From a checkpoint of a small segmentation model: soap at rate 0.0024.
Rows from block 2 of a small segmentation model, named by matrix and row number. Rows with one number within an expert belong to one neuron, the router's apart. Each number is 128 + 24 x the weight over its row's rms, rounded and kept within 0 to 255. All counts start at 0. Numbers have three digits each. After the name is the row's rms in percent of the matrix's.
After each expert's rows are labels from the 100 images, of 14976, where the router gives the expert most weight on average: "top examples" is what is common among them. Only what is clearly more common there than usual is listed. The data: Sentinel-2 satellite tiles (TerraMesh).
# router: router (model.blocks.2.mlp.router.weight, 32x128, trained with AdamW), inputs 64-127
# up: expert up (model.blocks.2.mlp.up, 32x64x128), inputs 64-127
# down: expert down (model.blocks.2.mlp.down, 32x128x64, transposed), outputs 64-127

# expert 22
router.22 114:187136119118153133166102118148115113160098154106140111121133152152114134163099144119107113143119134111143145117161134130142101098107150163123163177140117092102096158117138155130125128110157122
up.0 094:127121149134124093076139125161156133142134138130127112116146143103114068109107084103119102120087144156115134133131090130163103129132142133124138126124146128154096133139176110127167115121119092
down.0 087:105110158146116107103102114114119111108145159123138133099099138088113141102150140119081137147088048126125128102136116132079092119141116166135147106128157160151091154133161163097143112177138129
up.1 088:111173134138146075121156112116102191128145133122112138114098115114148163173119129153136118126159140099157156125155089163139158151144094103122108121136175129137116129139114178100120109109147123
down.1 093:133078134141165187146153127123133146099094125142112115118117140181150164124141118133147173124121104129100157151083107142130095155124116102137129124139088093121171139160097129110166141130120141
up.2 104:123127111109162139092128118125136161141080147119158153149097166084118116163102121151098133146132116147137157143109101151151129110091134153157132166157145113182107165151152075113149152094153134
down.2 114:144084157130121124120117116145097116127125087168138104185110143135138121092123159133127154139112116085112105075139095146100161098132177164116146143114123095091152122111128121186097172191136109
up.3 113:170160120137154134133075143084136123162072154095116163158102123112157074127134157085127131144099122154153159134150162119156119120146126106146131131122137099124144157170103123158125181153131140
down.3 098:095128174061145164113189098179109134113146109155159117155136118165155145137107144132118169136148115106109135116140150177110120094100168122102118106129172131163134119167165151111099147112101114
up.4 103:115136147093115173132128140126116113097131129107137159122123113083114154128139079132143090137119154110137123151155119133130097174088129137084114168154127097091114103114119111119143145100113111
down.4 103:177136141127126067141153127140105113142143129145114161178114107137158139105121119136148132106116143165127077108116132157161144112113116165129086103145134124173133130124137110140121113130140120
up.5 103:094144122125109101157152156136104121091122135105115128147145120123102136139169110146167160155183168107134107148129104147158105136117156125121162111157124073102134095139125134154114160096150107
down.5 101:098134128099138165137154079083107094086120134078122150145137114130136108134083127104171122101141137159132096134099130115117094114131134133100155093099102128123130124085076123116153089121129121
up.6 117:134146132127128136104088107138116113127131171114178120103123169129132120152133127157152136100123117099127155147145080116157071110091145156085154169153144123122142147103100134133131134120119120
down.6 112:118145155160146118154108107139110106114128098108148106151100106143166137124100141114147138137113078098092160145145112142138144132155116133183094140138145127178123098115127131160104137136110127
up.7 109:111145116108090089120124128130088112108114186112137112111113179132111128159152116117098140174128146121144127126099132153151120099128139149183148118124137143147097127122137152139098139105114175
down.7 097:140100103116143156177126132119130105153128113167097187124103128075158122146113142120122125117139118133062141090136124140160135129147131138075112153132119118119106132072102094150154176132165096
up.8 100:109095167102125119135200138150113122148100094149093113126130136133136134146128130128128149115103122144134103118146146113134152122107123138165151165093116112138117096168120141108134094094112056
down.8 095:108127150136121172117091131142130154124160166155026151099121122152136117124136135108132121134127111101190116166083140121132108153110142105112110110136121110131119147147094149151122119133099142
up.9 098:138114137122119160142146116141159118122101102125162129117114090148089089122181092139161069139143106134130134101116138112137123147141130156091111144141138153147088144133153084133120145099119102
down.9 106:184161153139111047131142136106142113109129119131175138129134166103178146158102135118161136143132123124133082138138129123108153096085139149098129129151128137110128113120096170103080105092135166
up.10 104:155085170113116100114124139121156109117144136128136174118148134126084110108155115113153133120114158114157165141117123143130093114132132145112128098134121162121128167120113129139144170122174130
down.10 100:088122099153142111152144098128130099132094112158124119090103099094142166127122123136146120110139097170121103108144140152108174145137127170109089147154137130123119136107082132080147118086145150
top examples: snow or ice; main land cover: snow or ice

# expert 26
router.26 094:160178127125151105173099141090102156124106156123160152136133125122138105142132120126103150129104089125098104148160133122109121125148150144099170122146091133087126107076108135098110118150147126
up.0 114:133129144154159174149112113118130087156185124166127125147155113140128140077137161137182109101086115105121138141169137102111123121176130109156117113132139166161159134115151144115144091145085126
down.0 115:127083106153084150126144159151135105136133118113110142142105127157181123125126135159124151112128156137151193098083117120122140115151139157140067089126125138159139071112148157120131129147117116
up.1 099:127127112106098081113080099160116148172126112090125088113159116113163162131116131109120152110103106139147087152127139136129128148155147149089154149125127135131173163168134184144101124132120129
down.1 097:084153104127143079073118148097161125116137126087097071131141118126091082146157067159113118112120176159125117186106104106106121108119154140106110117118146204094129119123132111132105154107126129
up.2 116:156114123079152130116107117151161115138139091144120131083135143131143125123101155107107167113144129143154126120156113127131126098127165188109155122159128094125114133154125174157135124132129165
down.2 109:145142097110116147087123139101120167149113140132156119123127105141124077163136149111099114131131113130128149077137105129171109143073103138131151113158135121112132130122131122109129171110158077
up.3 100:142148114074159117168130093111149125148104136110148138163092098133084105133098130100166088134109106122099150091114141119101143122161155093124120121118164123155128102128124145178124134129185086
down.3 086:060135142153166153153134133099093109141161095123116099103100159131157174110142085108154101088131121102136106125123120135135130133109178137140103125136113159100144117138124067131146106107092188
up.4 103:123149157154154112178133092141130158111125047175134136113129081132117148090068116102170093122130089130102106087120141116074151129115137123150104111142131142125118115144167089106105129131131142
down.4 105:115129131079139143128164066104110110143151133174152108144104120098141112115117153131163101127151116125134105103093121144161124126120109130103129142145108139132139076112149095089124059158148156
up.5 086:182132087148137173130080145129137139124124140148125105139146112122111111158119135121170136094134143141133164151148130155134082110151104151152120131154131114114086134106151132112106099141141122
down.5 093:093108091148118146133089165133160169124146117112164161120116140120157115161112127128106128134151187128177125092125145150090106122112105123114107130107109118095120119128171152143135120107121098
up.6 120:167160136130130114150097135145117125119120169120119136088077185148104087120091096136132148149128142129103197123157149085173061139109136143145126078138126096119119162134109131170173106138140154
down.6 116:137113156125129114122090119132150119128151103135213094105116096114126114131061098098138138171153165109095123150138166148143154118110125126132084175123125118126089147101140107116134153112118134
up.7 081:136095143081114128135121130131168135132120145129160103117209100098135166138149127116099111109127120129150104157113139128098157143155144147146090137146122143147178087120131126172120159171127123
down.7 091:178122147084172132161105146116126145188128127103125157094151127136116132147112112169114118113117133123137101086178142118152122118112124095161113105112118130126125123107105141108148154120117160
up.8 105:075114103131140072104177056152113142136174126118150157115155115115123113130110124105095114157141110103102119117123176160128114098072115156145121142137129105122128128105168126135115127141088127
down.8 097:123131142134163163086121110111148133110160156133171180130082137144139145121159136168146120160139085185120137126134154119090132112117107130132144148179148136127146135100079149119132114122143174
up.9 077:128138117133140134144157105155119116132073105104107139128091165122146136117121111126175167160117107131148167102101107147083140112103101093143111117143135108117148116118179126150112136133131136
down.9 096:125147110123129092180176144163137148127171137127082142117139094108152140104074137102155097114152144113132126155103096131140086172107128091097160130139131134118131152118122105176131177101119120
up.10 075:110146152109075148102148139090079092151109139171149165117117157142096152091113160145147103101139103117164118132159082136140168112130123144142120115127154075128126116157151078097190139103157142
down.10 088:093115123119137137143115133142118187080168163138150117142138129160175140070077124164130134135134087145112121152140097131105152099148168141137108127134142088149119171123101135123118133137121137
top examples: main land cover: trees; main land cover: water

# expert 31
router.31 089:104165144118170097104162130166125157121099128143158146104143140089128130158085120156140110133094161123145116155151173147164103149102141112079090131120105106152183111161094108106105115151110103
up.0 102:087164119169164087144125098151134100131136101131157125154123109145112148118078157173112137111121111143139142118144147158122168109162143084114182147146119136161161125118141147106182130140130125
down.0 093:128133140159126122113119094134106154153109118088121120131116113103132085110131118147178128143100110069143139147134126105117087101118132133095138155101150127181106109139157141101155123088150105
up.1 090:110142139175092146191122129128142119129088139094114120183147139107101109152128114078119118148106104116153092121123162090112124131101125069090136119102108172152117117119157103127172134113132124
down.1 104:115134143101081116092119111115113142151114095146130106089187094113131135127131152135119121083081094107100148141140083117111145119124129111119120153127156146134154106102100096147088114114165066
up.2 118:106118155126123146119147124098119125148137104137109081121148175155091139107136116118127146100083132187102120099132149146128111088160148152088113085120111127118117144134102134175171142104127124
down.2 111:086113158138111163138138128155152133090138127105098101179124125092120139132174109128165108138148149180143147134115136107078161118167125107116092113115121122080139135096124073128117123102117136
up.3 103:131133135141127129116100160148152098116103104126129107132138083115163132126129129120156114112124112137143140115114117152096130158116131152145139065119106180153107134118091094149129098186139163
down.3 097:199116128159105143096108134136136082184128153152138164135128155090133110099125155099109111100132090119133135129131142112091106114108137133106171101109115123145131127157122147115144111117105137
up.4 088:128121117142146143138129118133149126092116142111147165128143123131098094119117092163132120163151121088095130116084140137130168114149139142112130199107086121095116121196153112120119130135105108
down.4 099:107103134129132135144150136135110175167106147109131156101122123164136161145133137116109140157124127098129107137167128117098150148121116168174204127119127150121145154159109093074165163134150158
up.5 084:122133136156198132133147156073147109146099150167134143109115153138116111113121108120137096126117126136104137103144140142088112134108127112147164091104124138131136116122055106177147116145124115
down.5 088:098137122131121177130139146118150101145148113172122078126126113094154092128118128129124095151136082141145112128132125132143131090072140169098175089147146096165109111125132170161136150091158144
up.6 117:099100125104141108167098092100116089128091113101147160182137149087137152128156120134130159130104130119121138110139133127106146142130133108168123077105122111114129149106120114167130139180135122
down.6 123:163125179093093084120172106129123148114155108123096113146159140130082103157132116114112100078150150149130135109157094154127164135159147125113165120139124097152120112155112140130099122152099136
up.7 076:127121153118141186107151160096136142167127104139130101140141105150149110149135149098134144129097104091102107127129093144150137126119111147145120152149125156144138134092121145125128135151150127
down.7 082:114156156143154103136127073138146128091154105118132108134153156143104105085080163117125110089115137078121091098128162132108155114094132090106124126113178148127119140162159123135148161162095159
up.8 083:156128175163129101154171161136130132090108141156139141146120134149134111154129112116126126124132101118110148092178144162143135103088155125104161110121135092136142118106083148128115132148141123
down.8 084:088178130134143158124116158124176067153116092148118065144132136148167119152134151121113138111092148141116114108114106125131152122104106143173161113159112115120124128126145203092161127117150158
up.9 099:132142122117165097103084089056154088135160113119141085176138127127166113149090129103150148078110119104128130127166101110116076154143134140154109103122116114148125170135117132154098108123092131
down.9 109:115180130124112105129124058108090142105109147119142133108115089095108123076110126084133116158120133109137103063096110139123155109098134077133170096139121151111118114142070124173153098120107102
up.10 091:186132168137134123186146140112125169111114136103119171149143114146090118162093135117111115156148123154112070142128150102127104100118141155129151138124170112140122143093114120117094142124139113
down.10 083:118132109144138115125149145105143099120147113171140101155141135124153082118166139072127163100133106136129156111121135141089140150119124143137126142170111143120098161140165159118134129077140175
top examples: main land cover: rangeland

# expert 8
router.8 100:149150144125132139162108145089115088105128138079155133130140105154126180081101131155091127083152081114129108140150111140084138100117128155141104141133094115145162144087109130105131128112109157
up.0 092:130161150167135117131161098155101095090072131098130129144094137127111135139109096141146087140154140108095126084126108153152147080132145135114120105124137125131085156151188135108133118092148145
down.0 092:117120052130145143119147116121134111102114154127121141131126117146129096158138168146093149106104134118119123111087137109096134120178123122083104147170126150153115109119090216135151114093131115
up.1 111:178141077126126115090163138129099136154111166142116147111092123122110147117135130137125093117102115129160098109169129099116183128143149150161133094130103114111083119153108108142153172119124151
down.1 095:153134128127136096164118110177133132095128140158139096124156116099131118143115120131110159115147122112108139091092088130093150116109153112108132147124120134169121126163121154124107197087123027
up.2 132:107132140122129117087137156138129117093126121117150091119113175108115070131130134085112155151102133142139125121123121156116118125107125168071168114098087158149144141091112140120110133116120171
down.2 121:111142101159083136128099123082112120137094109095106093144134122114067118148128109160181149139120091131123161131102108155130135137127162161123100124133098126159137117114132111143126145097134121
up.3 109:138106110131114127163095122147103135150138131080160112113168115101098128097070164132134131116114150120113138136116117093139070051102108134133119145130137157114136130083127156122140172106118127
down.3 105:124143149131115146104120107122149137094090139089142135118126147108143136122164133108127143131139038150137123119135141136144069134106118145134132141162145129158116103122174101130101126150121139
up.4 098:151133120100103129118147128134095183165123088113153135108091152139130125140145096158137161186108130079126126122112127132114123149112098131130104130160156107160096131123190135167135087158114126
down.4 102:122144096116112138121122155074161122091127127146178144146092123129149140105145151135191156129093054106152166162143121111115120139103098160162154167156106128122134147114111140098117118091121141
up.5 084:115102135142131131150135124135149145110100135149097171145132105122163145147137082136174119110156118130112091118153113122158164123154165127123097095136102136122084146115127087165135127096169084
down.5 089:140121129124142107172147139069122145061120108112140099151144132088136134099094119139091172107099117112122109130114152089175143098171148094114106142170152120098134120106153145125120115161156114
up.6 116:128160154146140115114144102104093128108159132119151082148143068138143147087088140126151121095108082110103139143143148140140136125110160111117140120116144131165118141142118113113121102171140125
down.6 126:111116128164130126124149114139168060143115143129132197113122114125123086184122127107105130163123119165126111141140128130128100112160108129121150165092125144116148105112141140167110134155102126
up.7 099:121148144118132099173141148092117157151112117114150128113149142138135090122127162183146133099114142157109101123126155123137119100130142114096188114089135126143162162096098135114143162142141121
down.7 094:157140127138101152152136093139130114126119167092127081140138114112106160112142116134125110091097113183111153120112157101130101123160117122121096144088167106116150124090161139086142106102107106
up.8 119:140130131115157150123135118121088098129147099119122090152096180139141139128119110125138130113140130113112150119165088104138193198144112102117121132108110073093106127171121103115112126140154130
down.8 101:123163093129119112151120127152107136107134155114121105129141134124138111114059106130156116122156179109145095133119072136112098092076145123094147113127125116169159179139113124095138143133208136
up.9 073:150118178135144103150116118125115147134142122114164199168112115126130147146130142105134114125167101083120148102105152180113105149056149117120149140103123113154104136118124107076136121144112155
down.9 088:096126125202096145151163163130126100168168120095100123150119111114155115097126130117159142155095102131142103131143104105112162119169131127110123134101146122160157122164084124155100098134160137
up.10 082:139104106087092153048132143131108119119131112115145145120114121147108130147130122119095129116117139125123121133119130134055173107102101139125143158180139073147087145136177144121075161110109177
down.10 089:163133119115081099099112121149144084166132108143129144156114146096185140129139141108133147169114101109144136121139136135175112132126098104125143087135138103139086136118168135149113147165126128
top examples: water; main land cover: water

# expert 20
router.20 101:109178129163157138179156130085086083082157118133137129118100105118091151103114126131097121082126093160087109165121136126092097143123142119141152146103148110128098128104149124128123140083165134
up.0 096:125116105105139168121101134133089136133103161101145106120144138132091113141153103177121154156134129118149173141104069115118116122118131098162120096097145143100122126146123119109131135109177131
down.0 094:142118067175126129091101106167116099097159115131111089136110130111123117105101118124152116145116100160112099158105116121125130152101095123100114137111124151145097143154077113124137072140089104
up.1 107:094106107133114137142093132073106103131090150121122090163127162122114148113118162102127131095114109172115124118097142195163139165110114146171118113142161129111100140095103100154136136099130147
down.1 111:133090096120112161190128138112093088121121097107172159155142102100107150131157131103119108201137116122166077128124144092107128107109163161138144141125138128155114114153113057116125127155131126
up.2 110:137193109146105107128131114158124124057143137121138143081125088153134137124156193125129115081108107119118144123131123139089112097091119100155178115129114114122097129147148103101115126140134152
down.2 107:087104141137110116121102112112125069190128105167151100130126123107116077148135144122135097111138098148138132152118145122140120120109155167103131166136116149161136133128092132162117065117116140
up.3 090:158120131123133093073100164128105113114097123124140061126136114117155134136120106085129124133084109095097120096168136154149157137101102173117112146155125088130092157127139099113113067104099142
down.3 090:118099111090129104182156149138167148110123128113161182134112092135135147130135163130154105134148072148167139091092115133128088123160119120155111115105164139158122101111140085170117155146142121
up.4 114:117125137104119118162145139127177137095131147120128113117101153126105111131103148143145107156100140154140145139158150105127183136107127136094101143105130110148201143146129165101129064145171102
down.4 119:081099126138132139113149169115117158103137100126080101161154150149149117099133108087118156101135126108157102173127047085110138122137146133166127143122166127157113132105106147117131120110099131
up.5 090:086109101129104108165093142114117109200129128192083142125138123127135103113153089115105103199138118138128072124112138122142137160119115161080091162158149133128162150092122100103127108156130138
down.5 101:113117111141152156178147131129121129141151121090132120138116167121125144120145121157137132131177115114150096119141146116141116137127086129139147158134166098121147073158119158158112119133101122
up.6 094:196137077101086168115148129071132128131137162104123154120108112127106116121143161126121146191140087115133096105117105164099172143121150088113124139106111121129145138134157122077108126138127138
down.6 094:141103147123139132214105167118118146138099149119111109141119183125165086101122144152134120121118136109111104123140107118152154124097123138164130118143158139109100190154121119132113130103169077
up.7 109:083160178198156094100130145128159116129115113120126134191159159111133109119105184120115136081115154108143163134130137165139115134155122146140163132146079126151138141143125126095108150126112129
down.7 102:091141100067148131094100084155174115160161097128110136153154118131097144135126131102150109187137110179097131153090110123132125137121147103089115136116124124156139119129129147141148111146131202
up.8 118:156113111155103091164131119151112131089138106122137143113175148142155151115129104151097111101163155089147095158136156152084133102107145104144145128197132124083119127166133114107119161147125116
down.8 109:147084109092123082129128140109148142122094141127107159176145134173125143137144138150116132102123147132137149123105112116166214159133115137138127134091136124143111148144076170084089160168131093
up.9 097:140130158111165120132148107086088118124121156133086154094113150125148122188077123152153121126114079132100132117113132163120116133113104119172124113135172068143103110120142122123127084111155132
down.9 096:142096110133114134153108150114156064095142148130119146108072148140105130125153136087138108180155129116131113095168183130139110129125160146078178155137081133126105117120131128105139149135166156
up.10 015:119132166141114119053155118163139153138131126092122121144116117132118144177134127126172139154141132102139114116108078139129171113129150128168129135137156156127126107150139113161147151151121129
down.10 017:107130115140110121129091163173088112154158143164119138109108115134128131128191122116111105112143113123133096119132127138107155112144129125102098113139107120103110119127136161142139159146113096
top examples: built area; crops; main land cover: crops

# expert 12
router.12 092:099117141091145138079142141134121110114109121129141138118174130092087146153109136148128120120107096117150155150167114168118107111120153102094149130147097099137164111164119149138129102091127159
up.0 103:129129132120109130157090115122107106153129115106110104148120140109152162114144130112139120082099143152146121127149138093163121135090107108097161132128168098111134135136127130103119126127122159
down.0 109:117095078132133092111100122186120090136117163132169153118106162151120138139137116095121127117122120149138080118146131129109111128129141111142132128127143139107126154135118141088114118184133131
up.1 135:142095129135141114122132150105147062151124105144116121108171135142157159123189154119099153088159151168132116125178104154169109135112154120150125140150102112105152118093082104143143147114092143
down.1 119:141120123125126124163114148130131151146137140130082083151138108162163164151179138115123109123182157170118115104118155078153096114132123134166100088109121142130198120133146124143139095132131111
up.2 112:168114103109128074132111137101126127113179122075117145138106139115090139112095104114106128107129174132143127157171110128131109076136131147150125127152144075183138149092083140144090128077112141
down.2 116:134125127135102168117105150088146147134131097131169130104087169166081117109189121128110108118140122132137121135104079104118145147062118147110108148119146129127122130123156104153128112159116120
up.3 115:113165134137156102122166094148160148115094106132098142123107097130146114104145070143152127089112151111101143129107182141101144128168103137148110112136125153109125111166161086132144134101073128
down.3 115:138091129118100158130123085148129132118135146117123176148149092146167146099181120097130101153082134147115174157142178089132139125158138122097116124121137144152100138122165121140116161120137095
up.4 097:121154104125133124150157109146180171162111105113090068097124127165126109134077150168117157157094142136124136149091153141149089113139117140098166145123161119167102103165089128102157113110110085
down.4 100:121103160181108126091112115112115140067114122159104148150146133132164100098119148133152158155125144081110139125119156149165116113135131095136100105112118144118114147148167129139105117100096118
up.5 078:156125116147128139139122145149134161105152095140161148111113081163141101140090127096116109159147152087142134083125116140160133116093111132132105122095147143148116126123171108135163094170098131
down.5 074:116150093128125123129129081127109148131137158104173171115122117109101146170104120153138094121109086142143074107121157162114110157177142125126130164108121146082107132111119139155137206127116177
up.6 114:081159118112155133099152122135118138157131131136135138129171146142139123159128138150122140120106105134098147105145126144166090135127140111156136161146137118140162094223146096127130127121123163
down.6 104:134093104166126140131109092177142170143125095158105122135118128160154118110079135120120142133130196106134138112099176126149128107107069141144112138150128141137120137146064172116127147165134092
up.7 113:115153129149114124159159119124115131137122127158096111113095145102159081130087132139136135154127121134130078113111126131103098103138122108096156132091117097156126079107083148133124134115127096
down.7 109:085121137164124157105144116190124102095163109143109087106138151096125125138114134137124138133170152106123170142117131156155127117162133073123115173137088126124112116138126131161098128118112136
up.8 117:137155130167155150111183154168145155088136097138083136128122123134111103126140120160132116144161112125123127100146131155132113103145152124110161144085067164111148105136100100094132140094100164
down.8 127:125129189134113125161147109149144125139157172132098124126173129139158114122126125114142137139138101144105159183126132110139180119152141106116092152105100104161135061113157125094108147101142109
up.9 091:151146144106130140094137182134163137127150116126133074122133148113133138131101129151100123166140122188146160081175111165181096108105083192119108149137122082076135127108153103172101119103131092
down.9 084:138132116142094088176105094110110177148158134130122143180131123114102110123170139128130101148174148160128104154100134113093136175110143120114094127151151106135124096133153171156106093142151160
up.10 079:121146092129110083157193124107131116136142151156126138076115134144144153148184122122120163165160090115113133130126086122099144143172114041127100127099136150098144120135137099144154126092140094
down.10 088:099141101133110098093112088171135105110169127115129108132162101142095115130156094106127140111091143167092178125117146131145161108142122108090117115125149132159149109125141182118118176147163175
top examples: main land cover: water

# expert 28
router.28 106:157141122163150150133111090078126094138135101081173078110129156157097135106087153116140100122124112073132127114170098135099083099124114142139142136139104158119168135122128155131166130094146169
up.0 098:126150108142169127125141104138073086132124090135125094132122139091145121149128142148097151130105120115138171117136112147132115110099111153103111109075104080141107131162121106162143196145131142
down.0 092:082143126134048114128106135135104094154083110126161181167124138144101122139144092132159126133124095137108116156151105095109133109151108165121140135091108142099102143150156140117148113065173109
up.1 100:138109135089107124161157143152153191141146112117113155152100105112154129118142103156142126157125137163155156153135104072116123084085125132130165135139138135081095138143146130135134048081134142
down.1 098:119148141137141124113140117133122070142114140120169115137143155111150167128174157092102155123173090150134074123125163170167124135105129145128113086185162124120122094121102144137075193142112132
up.2 083:105175125118127109112117170130146172147176116152138157092126121115099107125140102108098136076153147127180113122125124156153144121098140102115101192153127131134133150112151114137097130109089093
down.2 093:123138161142167118131100089111163130144116174103142129137083120124090146154094151131113139135147116053148166103137132136124130126107111138114129116174139140108153097148089161150117130095098145
up.3 098:152102107102146147114109121126151127168106152109140131122144092133133125113087129159126130122169117108128101118122110094107090108088139134155121098181142144152123151066105141109114101078130158
down.3 093:146121124143108121115080100121131078107108102116148158130134094170132065139183129138142146081105090130140139139126138169135155115145160147148165158154116139151100132113115149114127131118111136
up.4 111:158142138158174118187110139127114120146098120132133130080164138098133111131168144111121150139175185125169140125130164147188108086139126151157157106133091082109107133160111124143146169112183069
down.4 113:113169143097110113114156109116141113122121112161125113154159134136096118122142121092111091125083099143100162134144078116034112116172133094106106132116163148105139109160120169126144147095100169
up.5 085:130107118098132158126139130115117149140130095123131090145107121111121098134104171142157172139181098119116095124152119124144126157148127139133095179160135144099153133152103100119134129121129193
down.5 086:123155149162131075176048150148142156122127143131093151151137135147125124157078096082147112128097119118174084129136144162134110142129107142163162132143092089126102125114137142137104090110116117
up.6 107:169118119131115097126136135147121135093125169188111115130106125051138120151115113106168127122148130073097148146080112157142082127108127105115140142126120158162111108153142115085113084112126140
down.6 106:153137154132141137126147142110143122092123108124193151152113141120133096126081145139116140117142144086136160126144170103074108112104132082118110173161136104122122141134149136103100136121122095
up.7 078:100180100174122133096140144138132139091123161118146175153138130086157142106163135154092158106109148068151123128148128126154132125135096162141124118118168166133116125120134114126123166153136175
down.7 080:158156149097117123143135132095125096148133104171135136111102186130091109124127145110107139155137112160154112120138145149123070123094107159066145121106111102095150108101101126137118160105104116
up.8 107:188149135133120106148160110136123115148129125120146144115107138094148140104099176136130118166117139096166115157156104089134112154080134202130134102172131126144136126136127105160123144105129065
down.8 112:127156143088132136123099129108157151116123144172091128147126116107066113144156087176114129145122119160136129109147170112112133110202146104111118132114163118122127078108107129140123145102124145
up.9 113:097156136136111162115167133110144109115130120095103074128089135123154122126165096111121124094136126168123170141136060145131128141117133108107163109117106108159129146144072103135137161137163166
down.9 112:092119101122108104131071134132143152158133174102160164104114110146119111089092132141083119120084114150120117138126100113091108137119116152099156111132120149122133151068141133132130140148105107
up.10 083:138143078087164156101097143073138062148120110138171146134115127108132117106098126127151136136098121111130160134149070107110120151156125139134162142131133156133088136100152127142130135106126146
down.10 078:152108145164116134120083119155129151124106119120128133103134118119157130148162127139116138109182134140140145117141130122159128108097121152121089198140154171160135117123158134140147170129127111
top examples: snow or ice; main land cover: snow or ice

# expert 10
router.10 099:115161140117121130132103157136136179143114141160086127118113130106112094149148121085099141137134173161117136086085124132130146114141129141128148145097123144121093106157091170123121102123128143
up.0 067:173107103151135119102101094098131135152125128151177136133128125126125151127146132178134155173131136098116158141146126143172124129133130093075106132146118095115076158087111121148130148142134162
down.0 073:135152112141124166143154139141143100138100097140127147129135137170104089117113128142139092144080125095162141135127091174114154165137143143141107106112141118127110138156099068163123139173155109
up.1 097:153172109127123127105165085185151079164133135146114140078125169121068113118106168118126123115102102126157141113163123107047114130156129177131149123126152141173135149132152136148115140107094115
down.1 095:142162118115127153171119129136131133122128123095107145163114152130174094092117108088122158096087144087130120140151146101115155098155117093099163119150109127099097131135152122120132122084123117
up.2 103:148139120127142140154104127120141115108136153128125132121123164143108158151105090166119125128142087136174126120176149114163065085100124134081153148093112119117105084097127112128128085138123106
down.2 101:131148059162119106115130112145138121117145103107142164108122093109139132137097137165131148111105088154136097153188079152135086092127149195146140158149106122106123134135082153137148136120102133
up.3 114:121137139134150144137095120104085124102120110136134133150138142140135127138088133132122176134106164090132139145124174158140132131151145123093146095118149098093112138123109123157098148141130097
down.3 121:172135134162130156156098133159108123171123129143124149168132102171171122114148154131152133131126139172132083120096121109097140163109140174121158108128088114141126118131152095153134095094110149
up.4 093:118145129138104129147124127088143128143091139159116123154105146139125057120118152094148104137095096095146135127096148098119091145101117092148106134146180137186111137133084130136157128125144094
down.4 091:137137096139142142110133155207104185125122177110152134131114121126138143148136125147151141121160131106144118115142147140129141149140154147158108101089128096156165077144133118115119141114096128
up.5 103:109116105145146133067150130125124117122096156125157129102153107115130148087116104061121144123112146126079136100098093093127118138157142133095133162094150151152143123141139116133115123157100134
down.5 093:109088121135146094086042129100156114135092128149133136137184129070103118126144108159109100128109154120174136121106128128153141164124130122091173152150131117133144129109149150105154118090141144
up.6 132:115097165088140100135151128149139167144125130125099151133120171141097154101180143133080135156108169159159126117131142121157167091152136163133128131141094127134129125144130105134129132122100136
down.6 119:133111142147107160164096116065150090160151108127129116127131118118152172138153140134115113159113093127131131138132147091109108124170115170102128140109156108111158157146060180126110153154108148
up.7 116:110110100128097109106123165148112140082107152094094144141098163104146134150146099099174123144066148106124152093122105118114171140154138058109159080143159124151102139162095132132123108193129122
down.7 116:130126117124101136138153080095146113145115118129131105100123150146121162164164126127158134134131107100139115146131146132161154117133128165106123111178126139136114111129197113120114140160110118
up.8 086:156158148124130110148092109103128132080080122128130152146157099102132169145088125171127148099124163167118148121068132158161109138138115126136109115126122106115119127100116154145148114133132171
down.8 098:158125115144117151177127135110129170147120098132114124147130132113131082112147147125106125140144159131091098109114127140132139135134137163127130157158133089145082094133145135151116137166104123
up.9 099:103116168105140113132133136118121142121137133097082129171132142126168132118111119153152131184146163122139154163106105070086153130107107112113160118097137136132117159131139093150122131152156134
down.9 096:121137131109131144122125127103111124133094099118128105129116130171120127136158188143124076094073093095148122166164100199132161105136130167120100102124132133110155144133120123111085109116121136
up.10 093:165176150142155108130166129100130127154123111128107083122136129120140145174102149116122116129169120140086131117097159134136127110113145145097109160134134111120099124145096115126107092105121177
down.10 098:159096137153131122166092094157137104128129129072168131114081160160125125068149128136143131120175136141161122121162111119122088126094116146139096142118137073123154075142085130119165127072133120
top examples: bare ground; main land cover: bare ground